Rows from block 2 of a small sound classifier, named by matrix and row number. Rows with one number belong to one neuron. Each number is 500 + 25 x the weight over its row's rms, rounded and kept within 0 to 999. All counts start at 0. Numbers have three digits each. After the name is the row's rms in percent of the matrix's.
After each neuron's rows are labels from the 100 clips, of 14976, where the neuron reaches its highest value: "top examples" is what is common among them. Only what is clearly more common there than usual is listed. The data: synthesized solo parts of chorales (CocoChorales). In brackets: how many of the 100.
# fc1: MLP up (model.blocks.2.mlp.fc1.weight, 512x128), inputs 43-85
# fc2: MLP down (model.blocks.2.mlp.fc2.weight, 128x512, transposed), outputs 43-85

fc1.342 094:491455496534526521496479454506524510471508507492471510476520511486490511491544530521504525488508454493490502524468547475507470536
fc2.342 087:479486506489555504515516505499517490530495516529496539498524554533449509485491481500546504505508481489513492493485464487498489474
top examples: double bass (100); note C4 (40); note G#3 (37)

fc1.281 056:519491484524501453509459547491506500478502503528518473510518502470543508494478560492481519509507495475502463486485486492533528493
fc2.281 058:540480472517508470503514484469522502517513489478488520503525526524499494478449486486522498517528530512477497476523492500522548521
top examples: flute (100); note D#5 (44); note F5 (28); note B4 (25)

fc1.104 092:504454487516521501546467519517462497460513534516483493495462509516484526500517495483510561507522533493476479523531509496514466463
fc2.104 090:491519504495504486509494469470525450497497514473490494504502481524476457485482490500525494469525492480464529502509469518520509558
top examples: trumpet (100); note D#5 (65); note C#5 (44); note F5 (40)

fc1.337 067:502482473539443522488517495492521489513468491518491517490463501478506522507471507515471494521487493502455495553519463480506515470
fc2.337 074:475471503467478510517484484483527488537525532500481461532463524499527464501520474503438466517506509494525485483502469538486498497
top examples: violin (100); note G5 (56); note B4 (30)

fc1.21 103:474485509510487501504496519511491496441506553532491475489473479445495533500480543503474492482494471478524461491529471504471501472
fc2.21 104:515511519524542499472498511508534506461484558512504479474480500466518498531515509493543492520536499523517467497513505491452516451
top examples: cello (100); note B3 (44); note A#3 (41); note D4 (34)

fc1.466 101:514444514528492491482491479487517487488503497513481509515455505486492511488476483483428473550492484462497515485492515523504519490
fc2.466 094:486524482457498526506483515498511450523532493490494527473545481470536490516534506532544518475488497500518490510508450498480458489
top examples: horn (80)

fc1.206 116:488471470533460480515483483493528497517472509523494521511482457499486517480495512507514469487502497457469522517479567491471446513
fc2.206 116:502490512482532496481509535515481548488538494479536499508426524485512504498500493484535506527492480530470502469487495518506483490
top examples: clarinet (100)

fc1.492 161:480431447494508500526498495504482484466491485504488518490495470468456492515481518508536499470504498513493488549531504545503500495
fc2.492 145:516436433506499478524494476517483451485513521486501511496468502516464501480483522525469497522527501525466474506521518470508478524
top examples: viola (100); note D4 (55); note E4 (34); note D#4 (34)

fc1.502 099:498465441505515499512478477508470482483517498544483504505488491504511520496484546520490431473485511496511467531503505526497472467
fc2.502 091:478464467489501489488522474504493474522496446477485500481496482480457510459473504539480478502501530543499490508494511491501479533
top examples: viola (100); note F4 (57); note D#4 (54); note E4 (36)

fc1.380 098:487466514496533512469481532485503525448488511521525483488443505470510527548484519516528518494469509504510457484471444520473509513
fc2.380 096:486523528534494489510499529464525490491518544482486485508508491462486532510493503495499459503510463512495466522510541494455460464
top examples: cello (100); note A#3 (73); note B3 (46)

fc1.102 090:528504505515493518508503472507521511478515494502486525512499463442512485493486543493450493474504516475513535511466546476494487536
fc2.102 087:462523503543504519515510491500515531541501487500487489507507517528478482495486480531561515466488483476469471479510450485503523504
top examples: clarinet (100); note F4 (42); note F#4 (26)

fc1.155 077:490469485502486531498467489462505527518481489488489500477493505474475506523531512503496574482494481515463452527527517501507484517
fc2.155 074:484525493499473468500549504535446495491499542487513519470468520536523475500504529522529507484520478502482508492507455485517485498
top examples: trumpet (100); note D#5 (44); note F#5 (30); note F5 (28)

fc1.81 111:505461511532474509536486521517490460476507537490459450528507494516461495486490553543488539508498474495477474575502468505499498478
fc2.81 096:499467483514490541459448490496506529486514509483504493481544534489525481462533531468486534521490522498512528510503520513502471479
top examples: saxophone (100); note D#4 (27); note F4 (25)

fc1.211 163:453521496480541508464521513444499526514499452505506496492506502492512549490515495520507457505509501502524529486530509514483507491
fc2.211 184:532490511531480514525473495551496478489510543489494493514498502481501462512501503463482534503497496495486483513504512479496471480
top examples: cello (100); note B3 (77); note D4 (54); note C#4 (48)

fc1.60 135:485477565459476496467489517538485506486463440522467525506462504491498503470498501481498483485502505487442537493486513513445506516
fc2.60 127:513499453514565491510477463468510474483538577518519512526513486467526508486515485496486481498494471515500471541459524510482472503
top examples: clarinet (100); note F4 (47); note E4 (42); note F#4 (39)

fc1.317 038:473489501503503514568495508495527494485471509459467496477480487470525504531466536522491517463533460502491510498487481517521480507
fc2.317 041:522509488484469509541503493498467502491492522527475534473445538487503500464507461525537545512517488508468490525539476486485497510
top examples: trumpet (100); note D#5 (73); note F5 (59); note F#5 (30)

fc1.199 068:452492497522487524472502541479540525446501552482502477479494473458502536492494517541525491476520493518515509493520513505468514471
fc2.199 066:493527521536553500467497530487486457517504553469522490481472496451466509518534526513542491515488510500499487498521460482483525449
top examples: cello (100); note F3 (53); note A#3 (44); note F#3 (33)

fc1.271 090:481476465506484498531500465521474475513496522508462513494516504506475517519494568521489477505502514484496471554511500522488478468
fc2.271 083:499462465502546484492549479494501485509512457496499511488503486463483488466465529507476423547522547549511488478477488495502504496
top examples: viola (100); note D#4 (66); note F4 (57)

fc1.304 066:476514506474471507525523559483509481497501512503479497499480487472522575516522544484504493479541490533475530492539538495470519533
fc2.304 065:492491492528510473528458498515484544521513491498519521507496487505543532474472497502475516512498494523538521517511475502557523508
top examples: tuba (100); note G3 (51); note F#3 (30); note G#3 (27)

fc1.452 101:453485490473493456495507514494489452509494528477504488478466464503518503532485520474449510484496501478511522408533489477487501463
fc2.452 098:474474492511478502525492523514516562511513537477499483483482499479483488531487512527528506534515518555511509553494467478542484543
top examples: violin (100); note B4 (50); note G5 (25)

fc1.299 076:468467489486496486514495478514498502474518507537511510484486519515488507454483492487457499474531470504543531493531512487493468512
fc2.299 067:519505472501499527471554494521521489531499437496501496488536473459464483485503548517540462490478490519468462490502535499512513514
top examples: viola (100); note F4 (54); note D#4 (45); note E4 (44)

fc1.262 129:511449576491459456500510510445499526486492487474460472477481455508487502504506519506496515524452483515516476528542507507520474540
fc2.262 154:533443563487463447519533492451533506513484411481492515481489491486516466525528531495526537528481468502500498485514501495492497502
top examples: double bass (100); note C4 (57); note A#3 (50)

fc1.63 073:494485540533501515478469495525505505481503496479482518496512511501469499471514427525515541542518512530491477467525474494521450495
fc2.63 073:521542479471505499517523497476490489517515517477521478525475493495555487527470538529511468476517490499496471568514485514475585538
top examples: violin (100); note B4 (36)

fc1.391 056:487472492518521477508470527491516526518525477543473508551457516502492447493488510489537460508548443453522494548539533506489483498
fc2.391 058:492513521515540513493478480509505505513483512478472523489483495483559488482515529507529511535490529532440491504444472533456543522
top examples: clarinet (100); note F#4 (37); note F4 (26)

fc1.431 158:490510542505457520500484550510527519517464471465480513481524529500504492483520544535495555513496489479495513481483497502466535486
fc2.431 179:511505474495569482493507451502485492484529517528521495502483454481483516515490486466517443490503491527477485514508504483526464519
top examples: flute (57); violin (43); note C5 (42); note A#4 (27)

fc1.184 085:501526554481475497539511480491524500507505490504492516507496478518531497472481515520498514521506482550510443535557475508523513543
fc2.184 089:516484470514527515487480511513494535475479529495464478492525534479486497561535527487534503480525545476506509533467477509486491442
top examples: double bass (100); note A#3 (46); note A3 (45)

fc1.241 100:503499518524523504525440493499476514501533519483476507527481516487448492503463515559494523478541545483489455536519475467512517530
fc2.241 087:494495552466515529508477501503489466486470524435508464473505501507546480558535533482496546487488536496457488496478458498463523491
top examples: trombone (66); note F4 (45); bassoon (32)

fc1.480 127:510485495493489541513466472470494542514487488510509534489468526439505532487512528522510472466465431474505482504504498516515484517
fc2.480 118:513535485505530518489487536514497508511502483497495511494476468503493434514474499495512527532501535522506495492466452481508515474
top examples: oboe (100); note G4 (39); note C5 (36); note A4 (31)

fc1.162 048:471481449524519488468531493507496514458520536534512498450478466462505489465468540495471487475498482521538499509483449477497506546
fc2.162 045:541487476502493490490515510491485525473480486496509509524498478503455496507494464503545461515511526516523482513532532509508468440
top examples: cello (100); note B3 (63); note C#4 (46); note C4 (40)

fc1.196 047:558475481511502533494479488489481545495528532477480497496468493519518518513501580513505490528461489480563498521483485520486477479
fc2.196 042:470542452497507484520549522511469513539482441473493501497488497482494509510500485480506510507463490497503516523486475546515487486
top examples: oboe (100); note A#4 (34); note A4 (33); note G4 (28)

fc1.210 158:509463520489495518515523498509503521506480421513491495541488492461509502477517477536508481514494474536519503530466550503475483552
fc2.210 153:512483514522504471494535482480492517527539530497468509509478502504488485551477515500515496529495492473450508500475469533435515511
top examples: clarinet (100); note F4 (40); note C4 (40); note E4 (36)

fc1.264 081:493467467510494484555488466515554475495527493482490515477488513559536508492477509474523469553449483470501506518502482497517469487
fc2.264 080:483517477496477489507580545482511550558490534499510476503463511470488501504457492484483492497468533547513516489509495507493524506
top examples: violin (100); note D#5 (39); note B4 (34); note C#5 (27)

fc1.208 054:507469465494487517524484529486520544522511480512511546484487489494526520548511504501479488501526438479519475483505508494492479515
fc2.208 061:487521511500476529474522499480540523516513515476484499518530531510486519494517511492494527541462482486491464494509510501457538533
top examples: oboe (100); note B4 (54); note C#5 (43); note C5 (37)

fc1.369 097:492495486501486417459482466488509491475517503499527499488530467484513540501463488484521523505539498512500527506530543481522507491
fc2.369 081:494509470518489493507475546523541465515489504523479495499482525488492497508514500475469501528504534501525443528522471487507501467
top examples: flute (100); note D#5 (60); note F5 (44); note F#5 (33)

fc1.259 117:487456521523512456481445513502481499481507517547472505515457481517487499508555546523496511540488469462492525525474499501498499485
fc2.259 113:488499516500538489494500512536497501507499494512523506535494512497499520520458488536526497458507467475511474467470518497446524534
top examples: clarinet (100); note F#4 (44); note G#4 (36); note F4 (25)

fc1.137 071:504492499490502517513489546492479467473495475528514538491526464480533496543489553511507476493553466516501518501502471484484470483
fc2.137 065:510516510515455484471494474508534562506469548487522459498510515508462532449544448499478543515457531500514506524498493520516508487
top examples: viola (100); note F4 (76); note D#4 (42)

fc1.142 105:496472519513511546502483483500517516497525532499510519479511508513471521527506514513517549452479437490499548496496518492499449519
fc2.142 097:490490509513509493493470505484479523517476537533485506495508515470452529492524498518526483468507481457527511448456455491490536524
top examples: bassoon (100); note C4 (49); note A#3 (41); note B3 (36)

fc1.444 063:533438438513522482511505497513503513470495482538477485445479507500498495530464518518514437480532473479519517543502513507506484461
fc2.444 059:442486479516522477453513494520487484483506462468523540489501476519462478476498550507445496546488520498522477493506515544501449490
top examples: viola (100); note E4 (48); note D#4 (47); note F4 (33)

fc1.332 097:506460526493475500498524497518507515500544521480467487459514488532452508508465505514489519521500526540477485511504486492497467503
fc2.332 093:549495461490498524514468508491459491504488522460495529522511507495536511553567539447480507506489485530499540484487525476490477462
top examples: saxophone (100)

fc1.135 103:505487538493481506480508457492536513496487466507506486483512494500538504491467446495466531495487502463532517482520494549499469478
fc2.135 110:470525456471514483511507534534450486502491540497485514527466503499455505511542547508527470506512505523479472513462515468483518504
top examples: oboe (100); note A#4 (44); note C5 (33); note C#5 (28)

fc1.267 072:521484493510465526516494496522514471513476527494500471527514503474516504518530512517506570519500440510547486509485482508534533505
fc2.267 066:448509518502474482486492524483516530511516510483493470476544515488511477470490548511482529516537515493507473523554490436484484477
top examples: saxophone (100); note F4 (30); note D#4 (29)

fc1.209 067:540465508497503509564500477517506510514512560484513503523497490476510511508486533491467564501492485473532479560520456464473504510
fc2.209 078:506503490513457548467487499525477487472491500513495458472550534496514473445530563511509500525494493532509485506517502550515480484
top examples: saxophone (100); note D#4 (30); note F4 (27)

fc1.441 137:499510493502496494485489533506512497485543454541521475486516504510516539484553517494545466530525516491449526494533510466500465489
fc2.441 131:497453500508501466540511477498491505491462533468514521507487490525486461522464513533478538496480474492538474513512465540510547524
top examples: tuba (69); note G3 (36); trombone (31)

fc1.445 087:501445470487489443476507471506496488490487467491492505465477450465466485481487504461496503483494497532513499571507519508525461525
fc2.445 077:540456480504504504475515502510503533482475454453494496465517501528514474486510540533495445520517495514500488467492506525495497525
top examples: viola (100); note F4 (48); note E4 (47); note D#4 (44)

fc1.417 125:534483511564490488505459524527533498486506512516491511491478499501514549517511514478471484438477477489471503490468498499531482497
fc2.417 121:472557554512513480494475510526497509525491522553546538524508457516497535522450459475474476511499493471478519500499509500507507507
top examples: trumpet (95); note C5 (43)

fc1.497 052:482488487489533513493473513502551505473513511521487492522553495485517487497454545495484502481515485491507491505523507478528506525
fc2.497 054:509505470530476458509500543488485498529488503473471516498519521526466498486452496499473521496540529483490523486500515521527518510
top examples: flute (100); note D#5 (78); note F5 (49)

fc1.315 045:520524485501550533507497543497512482452486474516510488514493479404507526522530469496535503485497466485478464530510495467492501472
fc2.315 049:473495491501492511501489483529511501514482581509456513487508524510456514495493519519464476526512510501531489486469489516491520528
top examples: cello (100); note A#3 (80); note F#3 (43); note G#3 (42)

fc1.1 065:492469443519509513501506459530508510484507517541497503484486508478541529471461551512425486483501506478514483545490538521529472519
fc2.1 068:470524493484516495483534501501507506525498460476547489474505495527458506486483517514533476510474498518500493493511509499489463526
top examples: viola (100); note F4 (58); note D#4 (45); note E4 (37)

fc1.464 075:489493501506488520518475559456510462485509513575526502534476453438511553487513508478528491511502490500464491485541502490446491473
fc2.464 072:487526494495575491515476523498503451503491562505483487482479478517516526523486499498522491515488516530518516447492478506519526509
top examples: cello (100); note D4 (44)

fc1.427 094:514451545501495436497504548472517527518490474484500506483484492468502500511497556519509504510483508468505453520541469501521538497
fc2.427 095:502436503514492467512524476470534505537503484484478475512545499508472470479492522465551517508494479519479498453505520517510493531
top examples: double bass (100); note A#3 (50); note G#3 (42)

fc1.67 126:511535501559526509487515434528546496484507484481507496499493500468517488509486486496429580533474451505479529530511473506445463495
fc2.67 139:500466484449481480509472569500453512490511525504506506504496490536481534479516527517557426470526556492519478482499508493558535522
top examples: cello (45); saxophone (35); note F3 (35)

fc1.448 150:500468504528484497529489473461462495512484450465485525524477489472453482482483510482478577491485499487523520515495512515532503477
fc2.448 144:499534521453511487505534510523560507497487547529546476472522517526544506499531477511548451514506486495480493492514491483466484463
top examples: double bass (100); note A#3 (61); note G#3 (42)

fc1.462 138:478474515489485521507510552484491493519485509491501507496491566510496473475478512438493530494480524513510519481529523490478536520
fc2.462 140:534536466499505492503496446537524522485514499520524494498530458493517508494515500543517498512536486481517469492503442496554462441
top examples: violin (100); note A4 (41); note B4 (33); note C5 (33)

fc1.33 071:496475488528505507499479519455512530498519535504522506522440470481509521551489535514561478472498511481533523530550488546490554507
fc2.33 064:531536518515538518492491490490488487461460536470535491496505482504499517521531529493476524503508490519511495510472467472486472441
top examples: cello (100); note A#3 (55); note C4 (42); note F3 (27)

fc1.296 059:501476446522498520448481513499509506522492484451490511508455506517507543492503520529485512525506500496551514462454523522503473527
fc2.296 054:502504500509485479474521505492513515511525523472494520523475530470493511485494488487462460519447506505473500539509475503456520501
top examples: oboe (100); note B4 (39); note A4 (37); note C5 (34)

fc1.245 070:495496516492522488523466546438541541487520479464502517469482484487511495476541490491494479554487548471455491550507500497520510486
fc2.245 064:520433504502457467468533462517454482523492483503490477506526520506480487494495522465522521513465435536538502452496503520496510544
top examples: flute (100); note D5 (48); note D#5 (47); note E5 (45)

fc1.375 118:496509532518497493473431518488505481491522520525496495498496504483516481451491511534477528464543511455483497488518501510509494541
fc2.375 115:477523507498500501531483477543527508518502488472569506477524502555485528547482480465500471497502495490473558538532492498473525490
top examples: oboe (100); note A4 (43); note B4 (38); note G4 (32)

fc1.227 052:496456521483461459489492514427484525489489494479459484501471474482477513484504534503493522495485521560529464539512506491560462538
fc2.227 058:528425554492481464495542506461527502522471449461470486467496502486513464531551519521498522506490470484504501481502519518487510511
top examples: double bass (100); note A#3 (52); note G#3 (45)

fc1.335 120:481489535528491522502477503525531462480524473498475501498483517496512551470502506511489504476447479510455542514473487482462464494
fc2.335 121:492503519517491507501526499495488516502472539495537514522534505511515452534500484473504490512512492524513471482508531496514522543
top examples: trumpet (98); note D#5 (48); note A5 (40); note G5 (38)

fc1.180 072:495465534503495497550488498496524530511502487450510493532502497520511505511473521481516508492485512488499539483523501505570510547
fc2.180 077:518526494539535516509493432492539501513480494516488492485501533488482518494524528460506496512521559525532474463477511482464492464
top examples: trombone (100); note D4 (55); note C#4 (46); note E4 (40)

fc1.496 135:520506507463513546522477471468495537521498490461510458476454487460519457522503531555505482522503503545486497463538511525491507499
fc2.496 138:492517484521495463510545509534496503470526506545495521496541512530478523477487498451523537494554490489552503518457488475515497475
top examples: violin (91); note D#5 (38); note D5 (29); note G#5 (28)

fc1.86 103:449511495491498514447500458503513485506479489502483526537510513468488546456492495483509514530503480504485514521492518485513469496
fc2.86 108:527500477489464497527525520499489501524520494508510501469481486525531451528487480465507491486516528496493457474491477504478535506
top examples: viola (100); note F4 (78); note D#4 (33); note G4 (30)

fc1.424 091:515477510507474523485508499482515481515489482498473461496556539531486526503523525517498513479537493465484496459496481465548474492
fc2.424 084:539497494521512462523477515541495528503536568478568484477490494511506471499487539471479500504470494531518508538498515497500533507
top examples: saxophone (100); note F4 (25)

fc1.256 067:517494505519488455524479511496484529464492519485468487477468428503554517518495519494491529489524519494516467499515498512492513494
fc2.256 062:489484489448472475550504509491508457491496500508488470476470523517513518504509493509551501541517447500474520522515513509512468494
top examples: trumpet (100); note D#5 (51); note F5 (38); note C#5 (36)

fc1.228 119:520511551507574459478464530491486515504521542491500493528537507491479533444535462449464471533499496501484512560516476475463547503
fc2.228 107:469501483488456542499511501510507482477485455510497538513473481506496468539460521518495539493512509514477493480468512530489489499
top examples: cello (100); note D#3 (30); note D3 (28); note F3 (26)

fc1.225 128:523451479475443454546513530495478517454458533474462507480451467470530516470495542548518516480469496535467485516511514522505479500
fc2.225 126:502456516494480469531522502474498488476492501478458494461486506494495511531508499481520557496509462507487505474518509490490472503
top examples: trumpet (100); note F5 (55); note G#5 (50); note D#5 (46)

fc1.270 048:466462499491483486540463516508470502476458536499458489470503498508530535480480544517494514479553463507455483508503513518514479504
fc2.270 052:500495494518491493536513503489499490477500561480464524498462526485534497491504487531520531499518479493451485509521512477483485514
top examples: trumpet (100); note D#5 (58); note F5 (45); note G#5 (40)

fc1.283 139:506508486547500532530490507516482468494529513489474487482483532523461456500515530519483510479516488511447471498487495514460509501
fc2.283 136:529459537536500490516491510499449469491495535485514488502493508488490529490504455516502488457506502523517480542507532512513540551
top examples: horn (100); note A4 (68); note A#4 (31); note D5 (28)

fc1.185 098:499484482513541503504479527487500502443458565524498467478487510473501478493491477500513513495505467495483451516537480490470470464
fc2.185 100:502507507518522507494489520495498483451510567490481507495452476470503531498483522506536503462502509530497515514518493481472459489
top examples: trumpet (92); note D#5 (53); note E5 (41); note D5 (39)

fc1.58 091:467505516487490493525456511465522471480497496503511484515522512512518546486441526474524537515522500493518536483516494452481473505
fc2.58 098:459494519529496497518531484467510493523493457497452509515481545507522516471471536511517515516537572506477518462518512505538484513
top examples: trombone (100); note C#4 (51); note G#4 (42); note F#4 (30)

fc1.192 069:523474490520476537515506531522507475455505565514535457521533455516496512496554517472510477501491473523558497550564461486486528516
fc2.192 062:487526503516481507480497476509508497522510462509498509498498524458506471501482521512474581487490498492511496513482506535545454436
top examples: saxophone (100); note F4 (35); note D#4 (28)

fc1.265 051:468507520518482484474473492509521477499512486514482483459482515550465542475452462470507554533508508518460501522482467493473496503
fc2.265 051:490495491481495478518524510502480494508512481471537491510495447464547473517553538512475445476517477504503528446505546496538493513
top examples: oboe (99); note G#4 (37); note F#4 (30); note G4 (29)

fc1.461 119:515482484519510440488463531494505513474507520531511472482522495474536483497484557472474514516505490492517489499453488500504511477
fc2.461 118:540485473535500499492520499479526506509510478475503495530539530493498477484451496503504505492489547524485496456513489501516540524
top examples: flute (100); note D#5 (45); note C#5 (29); note B4 (28)

fc1.130 031:513461538475455466489545541479495496487482487485500488478501430478471530518532521523481494494479507505516534488514513526511505527
fc2.130 038:510468564526489470499520495433521470511492430474521509501488483503535482505522513514492523534452502526497494507531515457501507483
top examples: double bass (100); note G3 (40); note G#3 (40)

fc1.451 153:462502563513538511487466495491500494475515491505513492526545511529516524430564492512498506461523496481481485545510513449520541491
fc2.451 131:488497526507527525487477500532526493458545542503518503533480524506523486516487515518496494475483509465462517481518507527492541529
top examples: clarinet (100); note F4 (36); note G#4 (29); note F#4 (27)

fc1.362 097:476481503544484452481509496521498527495502478486531513492480487531507513518494526490467520515554489471501450489514545532514498520
fc2.362 100:501513506486483453558523482530492469510490495538493496494522503491512529487480415524497500543484494476524545522526531515558540508
top examples: flute (100); note D#5 (61); note F5 (35); note F#5 (33)

fc1.404 159:529504518504531477500518506502495493478489459527517502481530508462492484481523499464521562431476517479470476552469507462464496499
fc2.404 193:463502495500465530498479478489497514512496552483490490512456503537528507516467500537472449571525492496531524467535504557527508490
top examples: flute (87); note C#5 (48); note D#5 (45); note D5 (34)

fc1.382 153:477492513528482440485501465518508535529496441498508511513501529539506498514512516480456547472497452496461501476492519529482458534
fc2.382 176:534530482482533559500507517497491468457498573499495488488477482452503498511483493526536456502514550500512485519506489483514546470
top examples: trombone (83); note C4 (39); note D#4 (32); note F4 (28)

fc1.432 099:553517467523520523481490547484530474468509552533491522501481491466508496477538514474486498493492478491513458504508522515451512495
fc2.432 092:496528511501518492522473518511523542504525520530511473514498508520460546534461523553543503498528521491549476481524479525451525511
top examples: cello (100); note D4 (66); note C4 (46); note C#4 (40)

fc1.449 058:470509497487486486526463497470532466466500509501485470522510526541472498502462538477500522537523533485500509461507485485492451520
fc2.449 064:472501508537508517521488471467498502522496450471479510542473513518543521486503533487519538539531559518492546481534503483500498506
top examples: trombone (100); note C#4 (84); note D#4 (53)

fc1.193 054:497502510518515541469484513501523459487465557504545533513524497520497489463493535506481544503451527473462481503535511493441487513
fc2.193 051:486497510483515497521535519510513535482471459482521477517467512480504531487538482514525460499514484512538515491473474545502462485
top examples: cello (100); note F3 (78); note G3 (43); note A#3 (30)

fc1.302 072:527481518512495490518505503504510488522476501544494502484487495473467533488481480485445528484507457506496510467518507562504530504
fc2.302 072:506518535505445521525534505501539497495505512580510507518515484486538478535502502449494522507463502469512509530492492474541478470
top examples: clarinet (97); note F#4 (37); note G4 (27); note F4 (25)

fc1.401 150:509526501501481494517553481505491465462495488536465548526495478476509543446500490493496394516493478489510478558498518484497486459
fc2.401 151:507518473522525502476480496515515513537520509492548496521528477551483468506476498487500585478520511486500497455483450533505516522
top examples: viola (100); note F4 (62); note D#4 (58); note C#4 (39)

fc1.428 082:528453511485506516490483485463524499484516513479522496496538489506512485455493506503452504505508528507528550511513494532464455480
fc2.428 065:481534525483493500478521476525477471518542504485491480497466541471519503556512474539502504482518483478498498505484515487506577538
top examples: violin (100); note B4 (63); note C#5 (27)

fc1.260 130:504484518467520540503524485491475500460526539541478485492490545486533522475491509549472529443527480496496519496522489520502476514
fc2.260 131:503523467434502500498519448520491506498519496518485464486502505477522501540465529524527474486517524474460512524513463463484466537
top examples: tuba (100); note A3 (32); note G3 (31); note A#3 (30)

fc1.481 134:454487512542520472520494540492504500500488519478471529486488477564497509498472500512542547513511482498435502488466492482509481588
fc2.481 160:518484479465498542492470473526468507481514518521543499519504519417543507507541464500446469468531502501495504538580504494488527453
top examples: trumpet (100); note D#5 (64); note F5 (36); note E5 (31)

fc1.115 096:510457481537474459505476485496501526531474552526496522504538490528499500464484450475497458498485566518477528479515540492509534503
fc2.115 107:489533496445532521497519508493488476477520443482497473491459495454499510521530540519498538539522427499529466530468466511481455515
top examples: trumpet (88); note D#5 (35)

fc1.68 120:469500466497510548542477481458514499523528526462501501529480538536458521501489472522512504531508522524525523520536468495511465515
fc2.68 119:491483545525439518483504466478491529553498489510508492508480537504581466447491515499474485514511523473499472473523507497485517442
top examples: violin (100); note C#5 (34)

fc1.149 077:483463491526462516523524472493531520521529503512454504498482503473517545504484533504519498471506462512542503437443548522531514503
fc2.149 070:499506500520514466532499491536520542468488543511514518500506517518502507539516487490544505521482517440491515482453495513559479503
top examples: oboe (95); note A#4 (32); note G4 (27)

fc1.55 148:458518476507523508514522519477471506523512535509515488521502521500494538513403411473478506467506505478486497498499507506494476525
fc2.55 172:521478523483476484487470492531519499480500463509481501490520478487510462491608575519501503550483492518510514498521490493502519461
top examples: flute (55); viola (45); note F#4 (29)

fc1.310 079:482482496473493532482520524487508500492530509504515471507501501538522540486517485509460473495558511484523483510481536489477535443
fc2.310 087:516539529532476483521532505477477459506491468473482501497508536536525478537499514496518509504488452510533524489470513508475500505
top examples: horn (100); note C5 (40); note G4 (34); note B4 (33)

fc1.40 150:493463538544529526540489511475485528466529534494460501466504497525484515520561461506504503469534474484484486542494531486470474521
fc2.40 153:505510506523479517479475510543481538528547497486495471476513548479521486526474498516493495508536490521467516475503520485510513510
top examples: horn (100); note C#5 (45); note A4 (40); note C5 (40)

fc1.236 120:470479541508439494490498513488483547504537510484492497491478540504465450487472526466480481469504498486532478534499511497465450494
fc2.236 126:519538451496581494487498477517522464487487516523519509507512473482531526511514495526526517530485491511468519449511501497523548477
top examples: violin (100); note B4 (49); note G5 (40)

fc1.294 102:512451502482490452487505518519477483475485484490508516543453484471477527497533485522511461531500480451456503480488492534480495484
fc2.294 109:509532521523502526496509496507535530495531512504544506506481498492509489483495526476514497513511495515517480529485533492460480535
top examples: clarinet (100)

fc1.285 108:498470481489501441498518484500487502505518460543491485447467485471545573485513531505514486480504496512523532483469471529513520523
fc2.285 092:517535505521502512544502463561466506495492473514493493498478477531467511521532472513485457473481492500467523556467482513521471480
top examples: viola (100); note E4 (53); note D4 (37); note D#4 (36)

fc1.247 135:514476472533475501523461495508469500496478513499511502474534488520478495561508541501505560484499461478479498520476477475522457515
fc2.247 119:495501538496494509483457474503519507494524568512505469500519517513523517475551494481472537505528483487513507512538504496471521474
top examples: bassoon (100); note A#3 (63); note B3 (46); note G#3 (36)

fc1.178 061:509487501510480489498493492473554528470502541533518471471501451465562552470485504547507493477474462488542524523524474496498499486
fc2.178 068:497544478505531515454511492529455470473508541501518479502454452507469519539474494520508460504526528507479441483461527507501506492
top examples: cello (100); note F3 (34); note A#3 (31); note B3 (28)

fc1.24 108:523481537528489493514514503504520500490483513525501498493494467582569520539488522487488514489503504464519562536493482535505510513
fc2.24 121:445513502489481444516448533506486459475482519516503498530491465471527542477529490510518481485509527518506508498502515523543486508
top examples: tuba (100); note A3 (44); note G3 (32); note A#3 (31)

fc1.358 112:533467542509476513557530511455480507481496498481486490481471486507487482499544513484481507500503481507535498507449546487498483504
fc2.358 098:504501509493458498510523451488515505570481429519475504473490520490516481521490505451530490504475488481466518438515502456497522515
top examples: horn (100); note A4 (55); note A#4 (36); note B4 (29)